config.yaml
model: "self-supervised image encoder"
train_examples: 97085
color_jitter: 0.6
arch: "resnet_bottleneck"
depths: [2, 2, 4, 2]
kernel_size: 3
projector_hidden_layers: 2
temperature: 0.1
init: "kaiming_normal"
beta2: 0.95
eps: 1e-08
Rows from block 2 of a small self-supervised image encoder, named by matrix and row number. Rows with one number belong to one channel. Each number is 500 + 25 x the weight over its row's rms, rounded and kept within 0 to 999. All counts start at 0. Numbers have three digits each. After the name is the row's rms in percent of the matrix's.
After each channel's rows are labels from the 100 images, of 14976, where the channel reaches its highest value: "patch colour" is the nearest of a few named colours to the mean colour under the peak. Only what is clearly more common there than usual is listed. The data: microscope photos of single blood and bone marrow cells. In brackets: how many of the 100, against the usual share in percent.
# convs1: 3x3 conv, stride 2 (model.blocks.2.convs.1.weight, 96x96x3x3, each kernel summed), inputs 0-95
# convs2: expand pointwise conv (model.blocks.2.convs.2.weight, 384x96x1x1, transposed), outputs 0-127

convs1.19 104:473565458495515468512515504485505503516506504528460542519445491468508497517528481489508515437510522510474503518461532477455499491479468527514508535509475463504477504514498482536508503478490487482490477473508482499522496506479512500508471523491445490478480507466508513450507506550511436467
convs2.19 097:488502425488545503492453505477521513509543489504472493536469505511515486524544531493547522493491481523519476515500478503465518487510479522476521528485503536484535508468519505474451519482476493501472500520533513484457519538469532498487487531493517502515463510492467507492503495535533462507525496508480488459478478496491514489458488500522488523501491503475519531525519498492538444499527
patch colour: pink (58 vs 22)

convs1.27 090:509545468500516487514531494476495515562498517531480542460456509539505525528519503446506507507492553510474527512479521530530516501513501517506520549485489463488515479504488498536517470484473500487496508494486523495514504542469537526524471490522477511472462532498479479495504548522512460447
convs2.27 101:443499468522464504479485446488515503512562466488460493491512484479478479496538517462466514484502514485468509467518463526493536476475498461513530506465489506487499479525515500477482483488497499510507477491535502452511472517509476475498497489494491535515495468485457509523479497527496508543538504475506501500522555465505492495490515492503477456490512527509487464489513492514485451489496
patch colour: pink (50 vs 22)

convs1.81 095:493433502509538490510513520448513476519494499507484472515528488502473459478490488507489513536502480494532462480493488477513531542503557474486522490509517463490518477553495511476487464463481437477501539538508458515482510501465525507505488529483483520528504495516490488542491527458523474518
convs2.81 106:499508495513504473472520515500480481483484528521510495507460524494574431502485527466478469488493478514452517466465499485523485517505508508517499514499491495459498520469510475496521467470477491510518517489493489518500509544513497476504479497451494463473487487487492513495511469498469486485504502475483467476511510520529579483476496512479543509512509515512507498412504456516518525476494
patch colour: white (63 vs 24.2)

convs1.12 092:463528479444537479500511475480494510509498473482470559472452520512489514515494543471469525496480528495483518520489512522471459524463476530502480485530492457505497505494517545534573504539464510508486468454487530520497502489505535524494501503479463490533481487485508474489492497481511489472
convs2.12 104:474504481514486521482485495433538489486521475528488511482465538496509525489529500497489511465511527527474507487492471537500500466497464456458521525478544531494535501504491517492534533500512521493520512444476487510486471543508549496477504501487469462523462489497528546517457511531495529523517501500485491524465486528502535469499493452529494471523517509533473472530459453494489486537489
patch colour: pink (57 vs 22)

convs1.83 108:487491517544495532505496530468469528503489520491459473507512469494482530519496494506481497483501478482491494492523510449497510525528538483513527521494502436517490503507525471474479517465497427508498517527480476517524501481465506523491456514442505518462517529503464482511496523484493429452
convs2.83 098:467467532521522509498533500561490468495511530501478447492433514518498483514551502456527485540493488489474542481525501495498505493462449465485533460476483460468518473487536511490509479499501501481484516474506518491508492511507510490456490491494498517476533498502476461501518507508453464484481485525566488471545513502497554451489488472471566497507473455518474512482543525588537481488471
patch colour: blue (39 vs 10.4)

convs1.86 117:508489495505509486515521475470510450515484474492459454491494444495467459493475497474439521514493507498515471492522476478492517492521554468502514439459498528506470486491528505452493478475521484465487537501513506509480536452514494513512497503496513492442517465541492492510501522472534493475
convs2.86 101:509525517514528491470474534470493494513503482488484464480513503491507472493463481486513545487473493498483454457512535526536513494490527518470478480502491452516502488467532469457501481515502469477497483488495501483490491501499479473522483514490485508416504483510504511493504463503482472433492461521478474534480553488520504501441504520456535456508491487533497493505442541500549492486457
patch colour: white (58 vs 24.2)

convs1.42 102:523498520506473529501482511506535510430512524526521461524542533499541529460494536496539463522493479505503524484553503524518507461494466485455460529484524504478509512470476442516492490514513519495518477492474497506515468509503459484477517452518489505489502534500493510483498476500451536525
convs2.42 099:465512503508481512521471502497481503493480525468477560497506481519454551487510509505482522516490518457502500507475507532494464446489525512574524484500494489525502494485465497496497512489503547470510478504524469497504496460454494527503532522479497490505488476511504516500480492511520523498505468516531514504520551500556503500546546544513494473492506519449466478492536508438484508503517
patch colour: blue (52 vs 10.4)

convs1.30 083:517512503479489509500486511572541528483515512475515517464459507463454513513477473509488541502515500495469453516474463511473477505482480520488504462478518512538469524472531500482517532513536473545551505478482537540507513507505509473500530490482496546525527495510542538478517478487481501479
convs2.30 093:489518505501445539520479489528493504480487509541486531540536481527507507492488519474494533521430480478468490544510482502489510546519525487519500480466520504523504535506490531517468498486509497502480484513524430515488490501462530457505515536459507515522491463480548509479473495523508537504520443500490480501495488510475467507512494481529523480476476507451475485522452528515474443470498
patch colour: blue (35 vs 10.4)

convs1.84 085:478501467492503489502495493524520487503525472489498541508490496515498491493528519467476486481507503525491511546496511517463446479482504481458473474502460484487514460501539513509502478536471506508456457444465536549488512466486466508490509506467550443504499492503472514482463510433494495518
convs2.84 102:477470498502468495484495491465540541523474508544507472462488531477490501490508518497482499445516566494503528532534471465559503546511475475490520504511473535479478497460470512526462518561475539489502513459518487488504490505496501444473525491509479473484480509463532546527494486471505536515466489495474490514547490484502502478509473473509453473496510502486522487490458506491469487505511
patch colour: pink (53 vs 22)

convs1.45 095:495499477476481502516504520541508505524568494516519536550497487549502489477539488508533517501567546530538502529458494507497511484454523482515512492488491513513466482498472539489512493511530491515533545521501528525517540485491510453551502512511497474486519518553497522500485502530513500487
convs2.45 104:514492525485462518467510482510489505491493508470471512530503503552532517531479452475502476478485499481501499469504455482469475488485532462538486468481464499519490517435510500504504487481465494497461480465509486494533493486469495508466524496508491461485438519511497477533468494491518509519465495515527493500477478442448507509498537518529525538502540477503471492450501532487495515500522
patch colour: purple (51 vs 19.2); blue (28 vs 10.4)

convs1.6 113:449579494521472473506511527475505496519496498506491507498495480505536489509533487472529499498514491484456555495479539495442489510506501493513477555512477479525484500479485468510465495442480506464491490495506467500500494502495474549522469505511496516482482498467494482492508494541483429462
convs2.6 098:485514461465503506513523477499529505502559520492470539516474512492504492496543481480467518512461510466499527492530490520493524477515498459497504493473511496501517500493539487487492477446465503501505492506506539461509506473417482496475442513488490463496505470510467509503504465538509498539541538489532549493520528512526462552500509486531483509498484523502512516535503462482552436510541
patch colour: purple (46 vs 19.2); blue (27 vs 10.4)

convs1.26 089:504459493539481483507465573508527491495478496496509506509513537488498495467487510514483491546468459517507463472527452524505507524487464507504515486522519527482492472559471497507471467483462481475498466489494448478492481475488484467512492522511469468487457529459526502507503493522498475553
convs2.26 110:505477482479478481497488500477505511535508513522537502488473464446520517495488494492531497495527526505482500507490497495508507465525496484510527515514488470511496485488454515493482551516525498501445474482506495529517500533453495501481523508531487494504489522528509511490532498500441497489490506523482500494508525487519508494500525474530512510518537485499484478469504504448496517467508
patch colour: pink (44 vs 22)

convs1.62 114:467471511497510508508509495451431484520492496494459463507501441480465503523480477513471533492507495487489505501501526468511475479500536499521513494473502459551488498491506526464507498478469413458530507513519456518506524498488506508517480511464510519497516462472515509520490506456519459504
convs2.62 102:490479522535528484472492523490502493520500494515504454504499546524540472478497481488497487486509473563461515506535509496524529503484484481503531525522510449477509563485570492477518475486482490468504526512483523520484504512509504455447528500514498506453502517488525484493476462529460480506495519523505462492495514463493499501461477484479495493474509438534460515464532505502499495509517
patch colour: white (73 vs 24.2)

convs1.22 083:481464466479479493505515434493552524492511484505500499523514483501479528528520502494472502468500484515503519552477487516525517487509513514555484477500472534468515445500514575487513476460501511413492534489532508516495495502526497477495489474528489461499501463485485493475504482491497500514
convs2.22 105:493489497523520451495481511469521544475507478501518506458524534455501513481494452508433509505480506510511523474513520451504510475459473486510502476536501528497411529496522496499486471509508506502477465487509538478481542511523490434460486456493483499504495469486512579499482478532504520466529477527477503525523515520500488487531506539507487479466505516512525483522477527493485518535486
patch colour: pink (49 vs 22)

convs1.74 090:490516476485448516495484488523524493491555491535482528540492525549502486466536483497503508480531524504510527488473495540461486456457514462456477505490454516507506476475491500479494488521501532548503490495480557483512492483499478461502500458521525452486497528544484512493465498487469523518
convs2.74 100:506454517527516554526503486503526532531492484518503504529534468507545491547535516506504496530491498432510529540464484496505472499494492497496490485482501497477463521490512505462469481510506490515500507456532506475543516492519490486466550510506497467494479532453516489532517481496537532512480485524544515510504470463458493512519528510495487534501501510496454504495467530487460503530513
patch colour: purple (57 vs 19.2)

convs1.61 103:487494499483472532529507537548493521510545527491521493528498492495459545485543488523479519482537526493531490542442503491491494493457460484534514472449474514480456456491495488486496480493513497526532511490487484511559517505502533502477488478461483485482528553472486499479494504537485494495
convs2.61 098:467468526466525567542459487495487494524481499516504511480540469553498499511484489491532506494467510495512454497464511495464432482480539515517533497440505518516527508493528542500526494501487465504451499443553481507547470478500489482469526502522527551489438475524514498517473513455461458507486477534527490483447517433484512529458499510530475539504486460523502477508498568512487500487537
patch colour: purple (50 vs 19.2); blue (28 vs 10.4)

convs1.50 104:474477495517537487511499492457494483545499471519460474514506507516479464512513473489481516506472514505509483491504476500518497528502544487518532502502472513520504470525533523469498449492466482459480553535543484518461518457517524529496494525516479507519498456552497477536480545464542482524
convs2.50 105:448449499513492449466469526492468514509508473475490508483475530478549477492493467507487502456477497491450520476499519454515517497468501512466479508542502482464477486480495441476494483529488477502502492475490543481475519509485462468489484497541524513482447510500505540484500496526470518474461511485497502472487507465493530504517483503468522494472519512502492508486460481500514487491500
patch colour: pink (62 vs 22)

convs1.39 126:522472522473483494474501497462465510516522488503425477483544480552504520498537565485524486492505516536498500519538501552508540488534537533526504505495578524470501489508514475519476480461519486457478512505499486482503510484494503493485504521498506472463508499518519502474526509492478527483
convs2.39 101:477503459528504498454499481475465532498508515483492481481470462476472510508507470537466515530520458469518525485484494544475486481491499509503494466478487546487489470470484468484490484459489503483495450540566495509472467494484516549529511438483482535475511470475487459492471469532483542516488437447476512463504510460540537498542474490505496505509483503511488449471500495486512503477527
patch colour: black (52 vs 1.6); blue (28 vs 10.4)

convs1.79 110:523514478487472512514500519506544523450517533509493482504512521495512514475503516518515485492497466481480503515442497547495486455516454510497508513446544521525497512429451471509470494483549530501494499494489533500494513507495466505533511460559496533515532498500502504478472459521468514487
convs2.79 098:459521478508510562488521493514476523483489501484481507536483453497480524517492464523496469523450455476498514504503485537484491540472572519530436452501529506517516516484547520484447510484486533513442482489542499467505493491465463521508485522516463541486461486476484499479473501481510554548531480482500517521494526479502498477543525490492481474487501521531493521494473518474500505530533
patch colour: blue (45 vs 10.4); black (27 vs 1.6)

convs1.25 101:496485495498520508522489448536500509496471459515494483491493498490474487516494481495469469468463476520507499515496441499521503511473559504524456459496462541477476487531552520497488518512505479468531477492508460493482418479526463498454478496477489485510503465482507494470529491517498526487
convs2.25 095:543533526510503490499531480503489498497482506526482556526502525514509492495445481537427537510535480470526504544528426479477487504485485470520538529517462444491439488516484503507518493497464487504457500492506494473498531488513497508502493525502513474471503453503458488481517494536483497487488492527494532482484520481524464496516500512499492506508468482481536459509482500497508486469513
patch colour: purple (53 vs 19.2)

convs1.89 068:537476492496497527496501479533499542479482485464508501517524504510474508514506517479482519520530538513519518504525483523513526452493474529562538455487487550497474442503472528493489502507562479474544522485514499479506514479477487474486483457503481442494496530520504490471469463534506485502
convs2.89 095:521497497502496496515517503499430535536513484477545536518494479499504533460473473518534510498473482513522473540492482499456506508479503502491565471465509439562489475482525529488484525520584484570447480499501456496533498479490470506480520476548468519474500487532486471471489526510495521515476510519532513446506493470492454513494522522511559495515523468504533468520508467500503509496504
patch colour: purple (51 vs 19.2)

convs1.17 132:524457481501511500511513447493476492502493498480509474490513500493448495476486497509421515483503493520503470523484440499481512499503518485522496406476509546488502446486505512450500489538514514505514538506503523502493517473531482466502525518467508465508535469527497506513494478478484529519
convs2.17 101:508480518502504471484515506461512529486444482492493502486528517516513476484466459503523506490493488497524452500467453471495447493491480546449461490488507488473492456474496503461517531498471458520497522527499525469485490507496518499505540488478485505476471540518477485445494501473554495525469514538511473474487500460505517507512505521494550524498561466482495493433479499506522477503516
patch colour: pink (45 vs 22)

convs1.40 115:498492495471508485526532480491456466512498500498497478532490472496448477482513473499442513479505469493503500493489502449474512495486542479523529444483454431507481487492517516451490502501490446486483542496495501532506531484483536510491482488449501489484520488533500524536511498476521452509
convs2.40 105:466429533497493459480494539502508488485491486507470470453500540504487459530479505445472486475454510522456485484472469485488504490512453517473516480476499500484530535528509507460495446540514481488517475494483526505489513523512536479453520506534468513487442521486510517482465457484503473476536518475501466490527472487493560497504501467481534499498496452521442512468514484542509461536503
patch colour: white (52 vs 24.2)

convs1.90 084:484468488503441499491469544494518495510514507528516497543553477506443511506508514491506463529511481524497491535540494486500489478464503522485495545486546471467487542507521464543485498485518497485460474549501471460474512527508475452503539496478526466477529496513497521489500484485517500468
convs2.90 095:500462510501440505524516478478550511517520493562499493489457498509507510482505511531477492498456494476478497503491508513496533468506516489480498508491482488502502518491499473516516502493522492494489508494561507493511538450540462459535550511505491547527487494491504533544454456515472557523522510493539504490557515466519523493505533450518464514512507512546489451488474488476478519487502
patch colour: purple (45 vs 19.2)

convs1.65 060:532492512508507496524480469555500517502484477480490476504500487478530505460472549492509522491500497467518490474507441491513510501502482513524547540479510489489448501478463478483510484483548470478536527512482513507519498520431490449509472464504491473518507458520512474447504502535492468527
convs2.65 097:499475487530471500501491481501493523504505531475515505500554485526501519458506546545496477537492503498513481508518532509521519511501503461525455484482533499501493454516530533533509545502502500491472470490491474505502503446462483470525511493504498462512521520499481482566472528477477497487494455520503491485528528496485524463517466463512501511505494524453523446508448502488496513500535
patch colour: purple (54 vs 19.2)