Rows from block 3, named by matrix and row number. Each number is 128 + 24 x the weight over its row's rms, rounded and kept within 0 to 255. All counts start at 0. Numbers have three digits each. After the name is the row's rms in percent of the matrix's.
# convs0: reduce pointwise conv (model.blocks.3.convs.0.weight, 96x384x1x1), inputs 0-95
convs0.1 098:117180118108100130124127141123120129113117105141114170116133136135163114129146108090183089125128137107141115177141148112144151125073144098142140105134150122130138093149096181149110149131125183170123149104128131122126149163142089131103105119116139134160133152153122116143114145179126142095
convs0.2 101:132139093142152132077139133131113185166123142117110106141133099095187131093128104158136123122110116134121134151148153121129101142121144096135136134159143134125088108125099154143102164128138159149118118106131147133119161160127151168140091116148139141144169132134126109103130130139107141138
convs0.3 102:180128143127146123128136112118070117065113093136111127126128153177130110143141140131107160146158097125167155146129134164151131116113101163126085114169101145126121088121147094138173100139123072128129156131120148116125117105164134103112139089105130102103128104064117119121171137112185133100
convs0.4 098:177124101095149107125132110069124128121111130102130103131147134100137112149107099137137156097142122103147118109135205116122129106127149149096057165142139164113123109149114109129110116132114074179132105120089113139113117104097145170150090100117122111095180094094145155107141106134146122103
convs0.5 101:142103109126124094133137108103159110126148140101127112141116116122091141126154153113134127158118083059130149172077143145083100151140100121131158117125123122171125079131104116121111162139118111137097129180151119071146122090124144127100122116136105118102140110087091110081092151137121086142
convs0.6 107:152116096108093126146125096124127123111108119119126161163106156153117117095119097131089176127123106115145116133151143127127158140152074124099112115136067095135095119107112057156144122130092123141109117125126088104129131107127119100125129147116136056098137135139145148140149121148141064118
convs0.7 100:130127120155140141144173110153103102126058131132185128091136155125156122137092170114110095117128116115143112131119109119147119120113128113184157132132144098137095103155152100117115123160148098158118133110090111132150132136109107102111112147134118120134104132110108115128128163081143118155
convs0.8 103:123155074111125131109119158087112133109146175066124101112117103093140134077148116130134110156136121154108110137116145124086094127124125154115146150135106125100124111129138128163076152105157111121120085135136146149066116113112149127117088113137131132084169116119137073104118112125124134123
convs0.9 097:114084134064116138092153121146096138060135123149092130120098121148142083130118129137100145163107119159131208124149094139145143106129151118113080111172134148124134121133136122107147094117095125166128131079131133150152144110112085127106111121152132143147132151090140132144166096111159128141
convs0.10 098:155137166106145149112119141136099106082122122123102135139143132129127135135114111163111173124102084146148120164184147154119164116110111138119100133142150129094127110134139126122136138119097079130119139112149133177135142156118127142155142129097152129139135131096123119131123107172135122122
convs0.11 097:225121071094118151135118138124104123095146128124142132163113177128130078138175127147133192143158107107161134141152160149139149111169098149081129150102078114130119103070141129100134102123093083132126156151110130133109120124143118099150141134130135127108146103107126140140174099150134093104
convs0.12 101:074123108130118134127092148153115132146116107125121091105129113075133129130123106093137105096131129161152089149124122122125104126105115116120164092050151144114143173148144157118096123127141179150141175109145110136128135173129127121096115156136094103129124106105168086127075129130118136132
convs0.13 099:159144143117153137128106104070119141125098107077148107133181092082125166140080085139120153111153129110138083110151202156124140091154128126132063111102134123084117136170112166153144116150106101142119122144098138147147137096105162123152103108089097096115127113112122112150143108113131140131
convs0.14 097:123148072127116096133122147090150139165116147097218155100173107104134153112113116131102122098141202097137078120173137091136121064143150099142113155107146129110135141109078134121131129188135145125160132081067132156140121128083142114092111136162092128146150145152130152130118139099107132113
convs0.15 098:086112128155127128120166087135121117145084102107160133121102143131110141132080131076106147122104162105135140175122148116115120168075126118153168094141113102140120168135114149123120150139149167147094128120139136114140100120110111115122123152136116064129127140135156120118064158137128144127
convs0.16 098:148114091113116115110156094105163126092157141148086103147121127091149102153161134126154150134119126093136170126108113093138136146120131083148127146171130150142133113133179136127114124107104148188124138131178112110108110118134132127129106108130112150107140120101137153109127100141114140122
convs0.17 098:159089103108089096156129121156149119145141133119126120178116139133106112153179116140128117169135144107182156160098142114132120156176114099131162092147100092132114143105108130151135125131107110161086137152125134143135141134132120156142139152117110118088139117094151149119113107141124104114
convs0.18 100:103154132122085153082171091107133130155158137175112132134145134133138111088141105136115152091140132136135146173160118110151187111116117098141133099160132140147092121192100120112126149141124123149122092093123130134148123117085145134137117147153167129169121155148095126147132139115102146176
convs0.19 100:165099123152093147119127145167101115129118103105158141154138106164125127152090140110153165157166160151098130116132132134137129099158145090127140121134122093162115101105097137122134134133178128147126099150115127149140116124092116142133132171122149117137122135150122102122149150102086098088
convs0.20 099:129140120147153125145114149139159116064148138137159113105150155124164099118176117138124097143081119153166112113128116143132113119146113185121150133083105111145166118109181088154144084140162079170119151159090153132096133122124090129109143090111096121118124073131106141145104153145154121156
convs0.21 108:149105138166107127144147095131128124112113127113161124148142127144121129147139123077114154128133135052120108147100076129145113108116104101131133096103094107151111115130098113118146138132135109149105125154123154087113088066130133129129143154116135077134111126132114064118123158094127083138
convs0.22 102:129118083121115124116182125062132070130150129118149120132130174100097095086137146134125127131095098160159154096093076152142140132133104115102176111076151126153149110131145104110165112092137114190130160133144115145108118153131104132121102115113106132134119128115102095125128155169087119120
convs0.23 098:126146061133102121123126155103171106155099109204147111163094131088126144140166155095159126106167124162128159134154157113175152117145128088102174137129143163109133131169091120153133146158142126186113146103111129116110086154148126129123133104151125111117124124125111118160149096119059145118
convs0.24 100:150129152097130131128072121157102171116111110141124121100141105121146118112105120136097095112129138143089104073178133158106120173136139167129133108113161108083127140110085139136103129189160085163096101126127114145127100156117108078129156120120099151127124118119138122116132114124107151129
convs0.25 103:125139116117095112156114128155132072126120071132128136078105154128187125105135115095181091106070112154139099120117106077102115094113080084113165107085131096080168137141141129129116127114128146128151149134131090130097125135108151123101100105102091124114122108116106129101083116136123117114
convs0.26 101:132173142079131112091129144139132120123113107124103123135095127101114089128137135118148108142129153120051122159148130112118155103100135146097130093117117142094114178086137147089084123115129118138076136076109130121180164126147091083119117156141170147118097126142124101096149093131097109135
convs0.27 100:135098125079136125131124113166138151112191098137143122122075134133147101119158125128147118127134084142119128113130133113087133100116128125113145127120124097066128106078111126104128131139141072144086110086072111113129134132157132061089142106145141153128123098138123161094143092124145133116
convs0.28 099:108103128149108158126147133113124111112114143173144125124137122117141108130126134119113152107085141139135139101100093142149147099106116104178143112051144114169134106141061113086121133111142145157158113096119149153129148143082130124124144092122127122223091156146125155170109185146103152141
convs0.29 101:118101102178128105117166083167110145166130108112161151118142141152121098102125139141127158117082150108150140147120090110080110133070120102125129119152117100128110137131121167117132138149135173144118128071139087143150111115115104117107121136153123104146117136142163117120104127125115131115
convs0.30 098:149151037146094142155138092145107109176102159133146121148101117078147121092130106142122118137173111131137129115155121121176131141110109115126171114129131126084098101135142113175131126160110118145102122133124126174118082140130139131132126138123134125101166129142101101122145128137108134125
convs0.31 101:137131125198098104119111131121144128119141148148162169150104148087105149139134131134124137124163161129107108134139132105189136108106105097144158154138123093112146115136121095212134205138136170152144137146045149102099097151150094109125153120129131110134134130164121134115130145136078120145
convs0.32 100:121146126118095163156136127121101135096130172116110182160113120179106120117107129122151146153119149105109163124114136129100132099174126174114148174139094091136136076101131125153150102120121106159112134147118108077142098094119126102094147126126124128123151141159105122139129131152106113127
convs0.33 098:168113168104061143146088143069148099140130090126162082117115128096147135147115094149147133093133087131110101111180118122176159100167141137088085103098140132105125151149111133164132136126131116165135126140108115131164123141164133135127189124122114104131093166159120135146132099137118092138
convs0.34 102:144141107171107083146063129076155146104147120074138131127123148116088138137179144131117110125106135066116117163111131152154107149100103160111113137123093104145134101103104119167127136129158105124134111154116140103092124092164132091123115122116106096054116125088120151099098145119098097106
convs0.35 099:145106086127142124171114123132122124122085119132152150132103125100105128122100125145094104117093141124124123124084148140126102125130113135135140180108124127123086126139131096154119132157126125129137112114148114167130165138124112128137101130088095080152114118124165117141109103089111138139
convs0.36 094:138107153128123119119116138120145099119120111138119150127147095158116141118125146141121159176120125170156150187122146143145079104158151120122120120127155174134087115136127145168143166151136123113119095136090115127140122116113138200153127162097122125120141132114106124121128122116139133112
convs0.37 103:095133158170086129129112119143090162142142124125114120142146126159141155164154151096170146128131177083124120158087082140151158114096115111165131077139128110166145124125114152143144110150146144135137154121086137074112126135151115088112118120133151115160125128150070048099091173124139110118
convs0.38 101:125146127104175143082106084130090137132128115101110102113144096106159133116092156136127118100096097121133124107138113159109101126096184107133092079113146144154102111144115149084116132141134127132121096096127101113131150126087145146133072142152118136153118148161120126121106186101117151135
convs0.39 103:126105120148128101131164115157105119130085151125141118146098138130118106127127147127105091132064101138113144149135145108149114115067106100165111092162138114094129143161142098108155139112105114169124114093132112143114133150117079125130115103120141139117130150082092106112125099097117134117
convs0.40 101:093112114142101126092129120102132111108171144134116119096118102125137121111139150155123136101122087146149158077156082143129128119103110128134108149156123146109116090150124105126150143131125096178136112094107123154109103130081147102132105066126138131135161112093097135135138134125126110110
convs0.41 098:081118104130090129103136131070127181151127139112125129140169096131146157102135130133143119082143183112100138142149139144127134118123156100176085113142137118143129108131089139168131138198117119146118139102097132136126144147098115103117087117147118117132177169132125110119106134117104153128
convs0.42 098:123152129093158131089139119170102103133135169157098127111123133132108115125127116150122138098140134141109130156132132131131120043127132090154154120131122111105134158145130141098124116109077117151132143098122132132128143147112128096107120128170149175160117159181122169133131128117117131151
convs0.43 099:122089148139078118125157061130082124120113085116112148126124148161140111136138120127142180126147131106161149164120151091175126147105088061129120106196144127139086113160155142161156142147081092149124143100099149113143154118142123120128102147129143147112133146110118101114154107125116151101
convs0.44 101:122131123080130154125095107102132148124111179127111146132115116139164097115135128127151164132130101144122135112137151144083136136116115110099150114150093121121126100120163144095110118111066134154086122137103083108109117111127146095117103131139151103106156157139084108126154083156105113084
convs0.45 098:149125140153126139143120134147102125161148114096133113133170119134101145113157139172136146158108161146161137168131154152126105118129111110123153155111125120113126127107126126166126176125176138138117105151119140157136145156125123135140154116113123168092194094096129127142130128171120137097
convs0.46 100:102107121136116132127186126173110070120126120181115105145133111157114077145132169099113120165121162138119157162106119095132139107095113100146142105122130136122101159145135146072135134082132159158170127088143126139176142128106140128139116175119160141156094155113168113128128160090109106122
convs0.47 100:130135086112099115092137113111138130123121094121110107099144115105124151120119095124159124120140078110112108126171145138148170155125099077163136082143134145104133139147095125174110153144103139157111143132092147121110150143118131107157114080105097111107127115102087095128154107118079145119
convs0.48 099:131177125124163116081131125115104171109096165119124100113166081113089151155106146118124115137126144115151126111172154169079159065062166111134084117123119118125105107121098141090124088119111113106121120096150114131165139111107147142112132114116130142123118087127082122119150138117123131158
convs0.49 099:169137103131094127138120148154126122128110140128187128127082180099113109131076124108122121134147104098151140138152161115145133111155087110119137162143151121112118100127160128145165103085136135141122180130123117176118110155137088086130126119094107090109158154162103115134128156171116060118
convs0.50 104:119134123152132115079164134099121106147125149145123122114136108137129116102124126139135110145109127091136129143129099134100130135092142118133091071157137150163109093146096131106147133127159157143101110130138125080126127103122135149119116132117111108129115136125130087142080196147090125117
convs0.51 101:113165107137150132154136168139112151148064148100180118110123141105123116115093151112094134120110180127118088123151165125123137130110101123095154095113153116106136138109110142122124141158124164138117131124126123138139147144136090121106128144140133097136092128132142099134101144118089113101
convs0.52 100:093086126130107101110159092156113123107124111130103125145113148135091096124107183130112133196122100121127139193109133100122147109098123113110149073154141132114068148128131139078155140123112127177120136146115143085145134139149133121105144133121122126114108150112104116127101115129108133106
convs0.53 098:119088117158108120123108108144131105140170103167114162100120179106072147142164177128132179125142155145137130156080080115172098094137118082132163123066164156153138105150127106128141128120158138131166132114074162120124105159173143124117134118119115158137085133123129131129122143127095142124
convs0.54 103:103119115163110114119141120141161112083111118111117136139139171142075139155160150106103115134105114079134142134123154122159133118147092096120109086145106117123121144106143100131145062101130115110139151141143145075116133121159110085136145112074108076101125103117104110110124142134129075104
convs0.55 100:107112172101180134082115160134110123128129142112120106102148074160092154141117158129093140144158148123104107137162093136099129118118148145127088106114148159109181123149087092116151133148119062140138126150098124132147141133127170135141134153130125099119107123103110136157142130095107159116
convs0.56 097:098151103135147102088114119096140138217113121118115098113120111112131134138119131097145120154181136174110113146131136103121104104105156117151195110135129152142125159131145181114070180141162212140152104094138158121162160154125121159120113169158103150133118126143112090078121144102107136109
convs0.57 099:119131139096151156078130106134118147139115131143099113127129076144111097132116170094088136131119136140126109139120124124098111104104148152105119099124128132107162183154072154106145105135095137150163124113092080103133168111104111112133095188129128132135123137122139112138153086106152131124
convs0.58 099:129100126131129103111174117111129130122129138132141056171122120118161115115153128152104158149100118136164160176100144119152102203131132098120113096144164133165134132142173124112126148104119089151111118126143113130125115087118123169175094175114120103087123130096128129112122144108130127113
convs0.59 099:121090141172123133118131117154127143139148124117131089132139114134168106118129100086129131111108129098166110175122109119116156182099071104131153076130129108140116112114120139097123135138127179141103146131102117072114124123122149115122161162119128095137120131123117132115101165154139094107
convs0.60 104:157104135155136125155048168104155135141118095124102093119107142115114100105149134130128097097130096126157103108111134101105085179136058168147124118124115095104145131124124062136149113099148100156131139143109151119095128145197112119156111126105151090117128138108132131111155120141139082132
convs0.61 099:161115159078139151150085110136153117155146081135105119134154124131155153105124112131158118105163119119129077108117073152150084162171117121147109142083151140138145136140123130153136102148133114112148098125109135133144122129117189144156141114075086087143127149129167133134153170086160113155
convs0.62 099:123112131098099142173108129134175131143084129126137093156115118117078144172168133128111128170158182140129101159162160119099135127178143114158105122140127107112129131118093135144110119174102069147149131119097113128152123099119138101106124164134115103142141124102138164118148106092106111158
convs0.63 096:102095076112135118121127111165134125131203135148062126122117146112112116120158195169097140133153145146097135062092080125100111100127121112125134122106134125129147157113115088120117151158142155158134140122124116107109131158129109141132078104146115162170128109136148128131116130084121177132
convs0.64 102:117129128169135122105125142110150141105136086119127078105147149144069115137166161124133087104147115073115111124111140153145136140153110138107118133078126128115102143138134129110111113123168104133125145127136148086128110094204097123134125094107113110112126119136123112133103169099125102116
convs0.65 101:106134102143100115168112134138137137138156144098114123139146181101096137152145134109109118143113145116108113156125171146138126154114066094135156110112100119124137125124117128155133135150154159134144133123152163104084133140178108074102116063125106118137108142110151105132125138170105125114
convs0.66 099:161117108117106135148091160096167138167103123117153129130133152126076137148147085112128110126157194131159089164137185128107110165191129138117147129098131108111167181103110137168097137158153140144147122149089121158131120146147154118142144165123097097068135125088173110096142095180107114145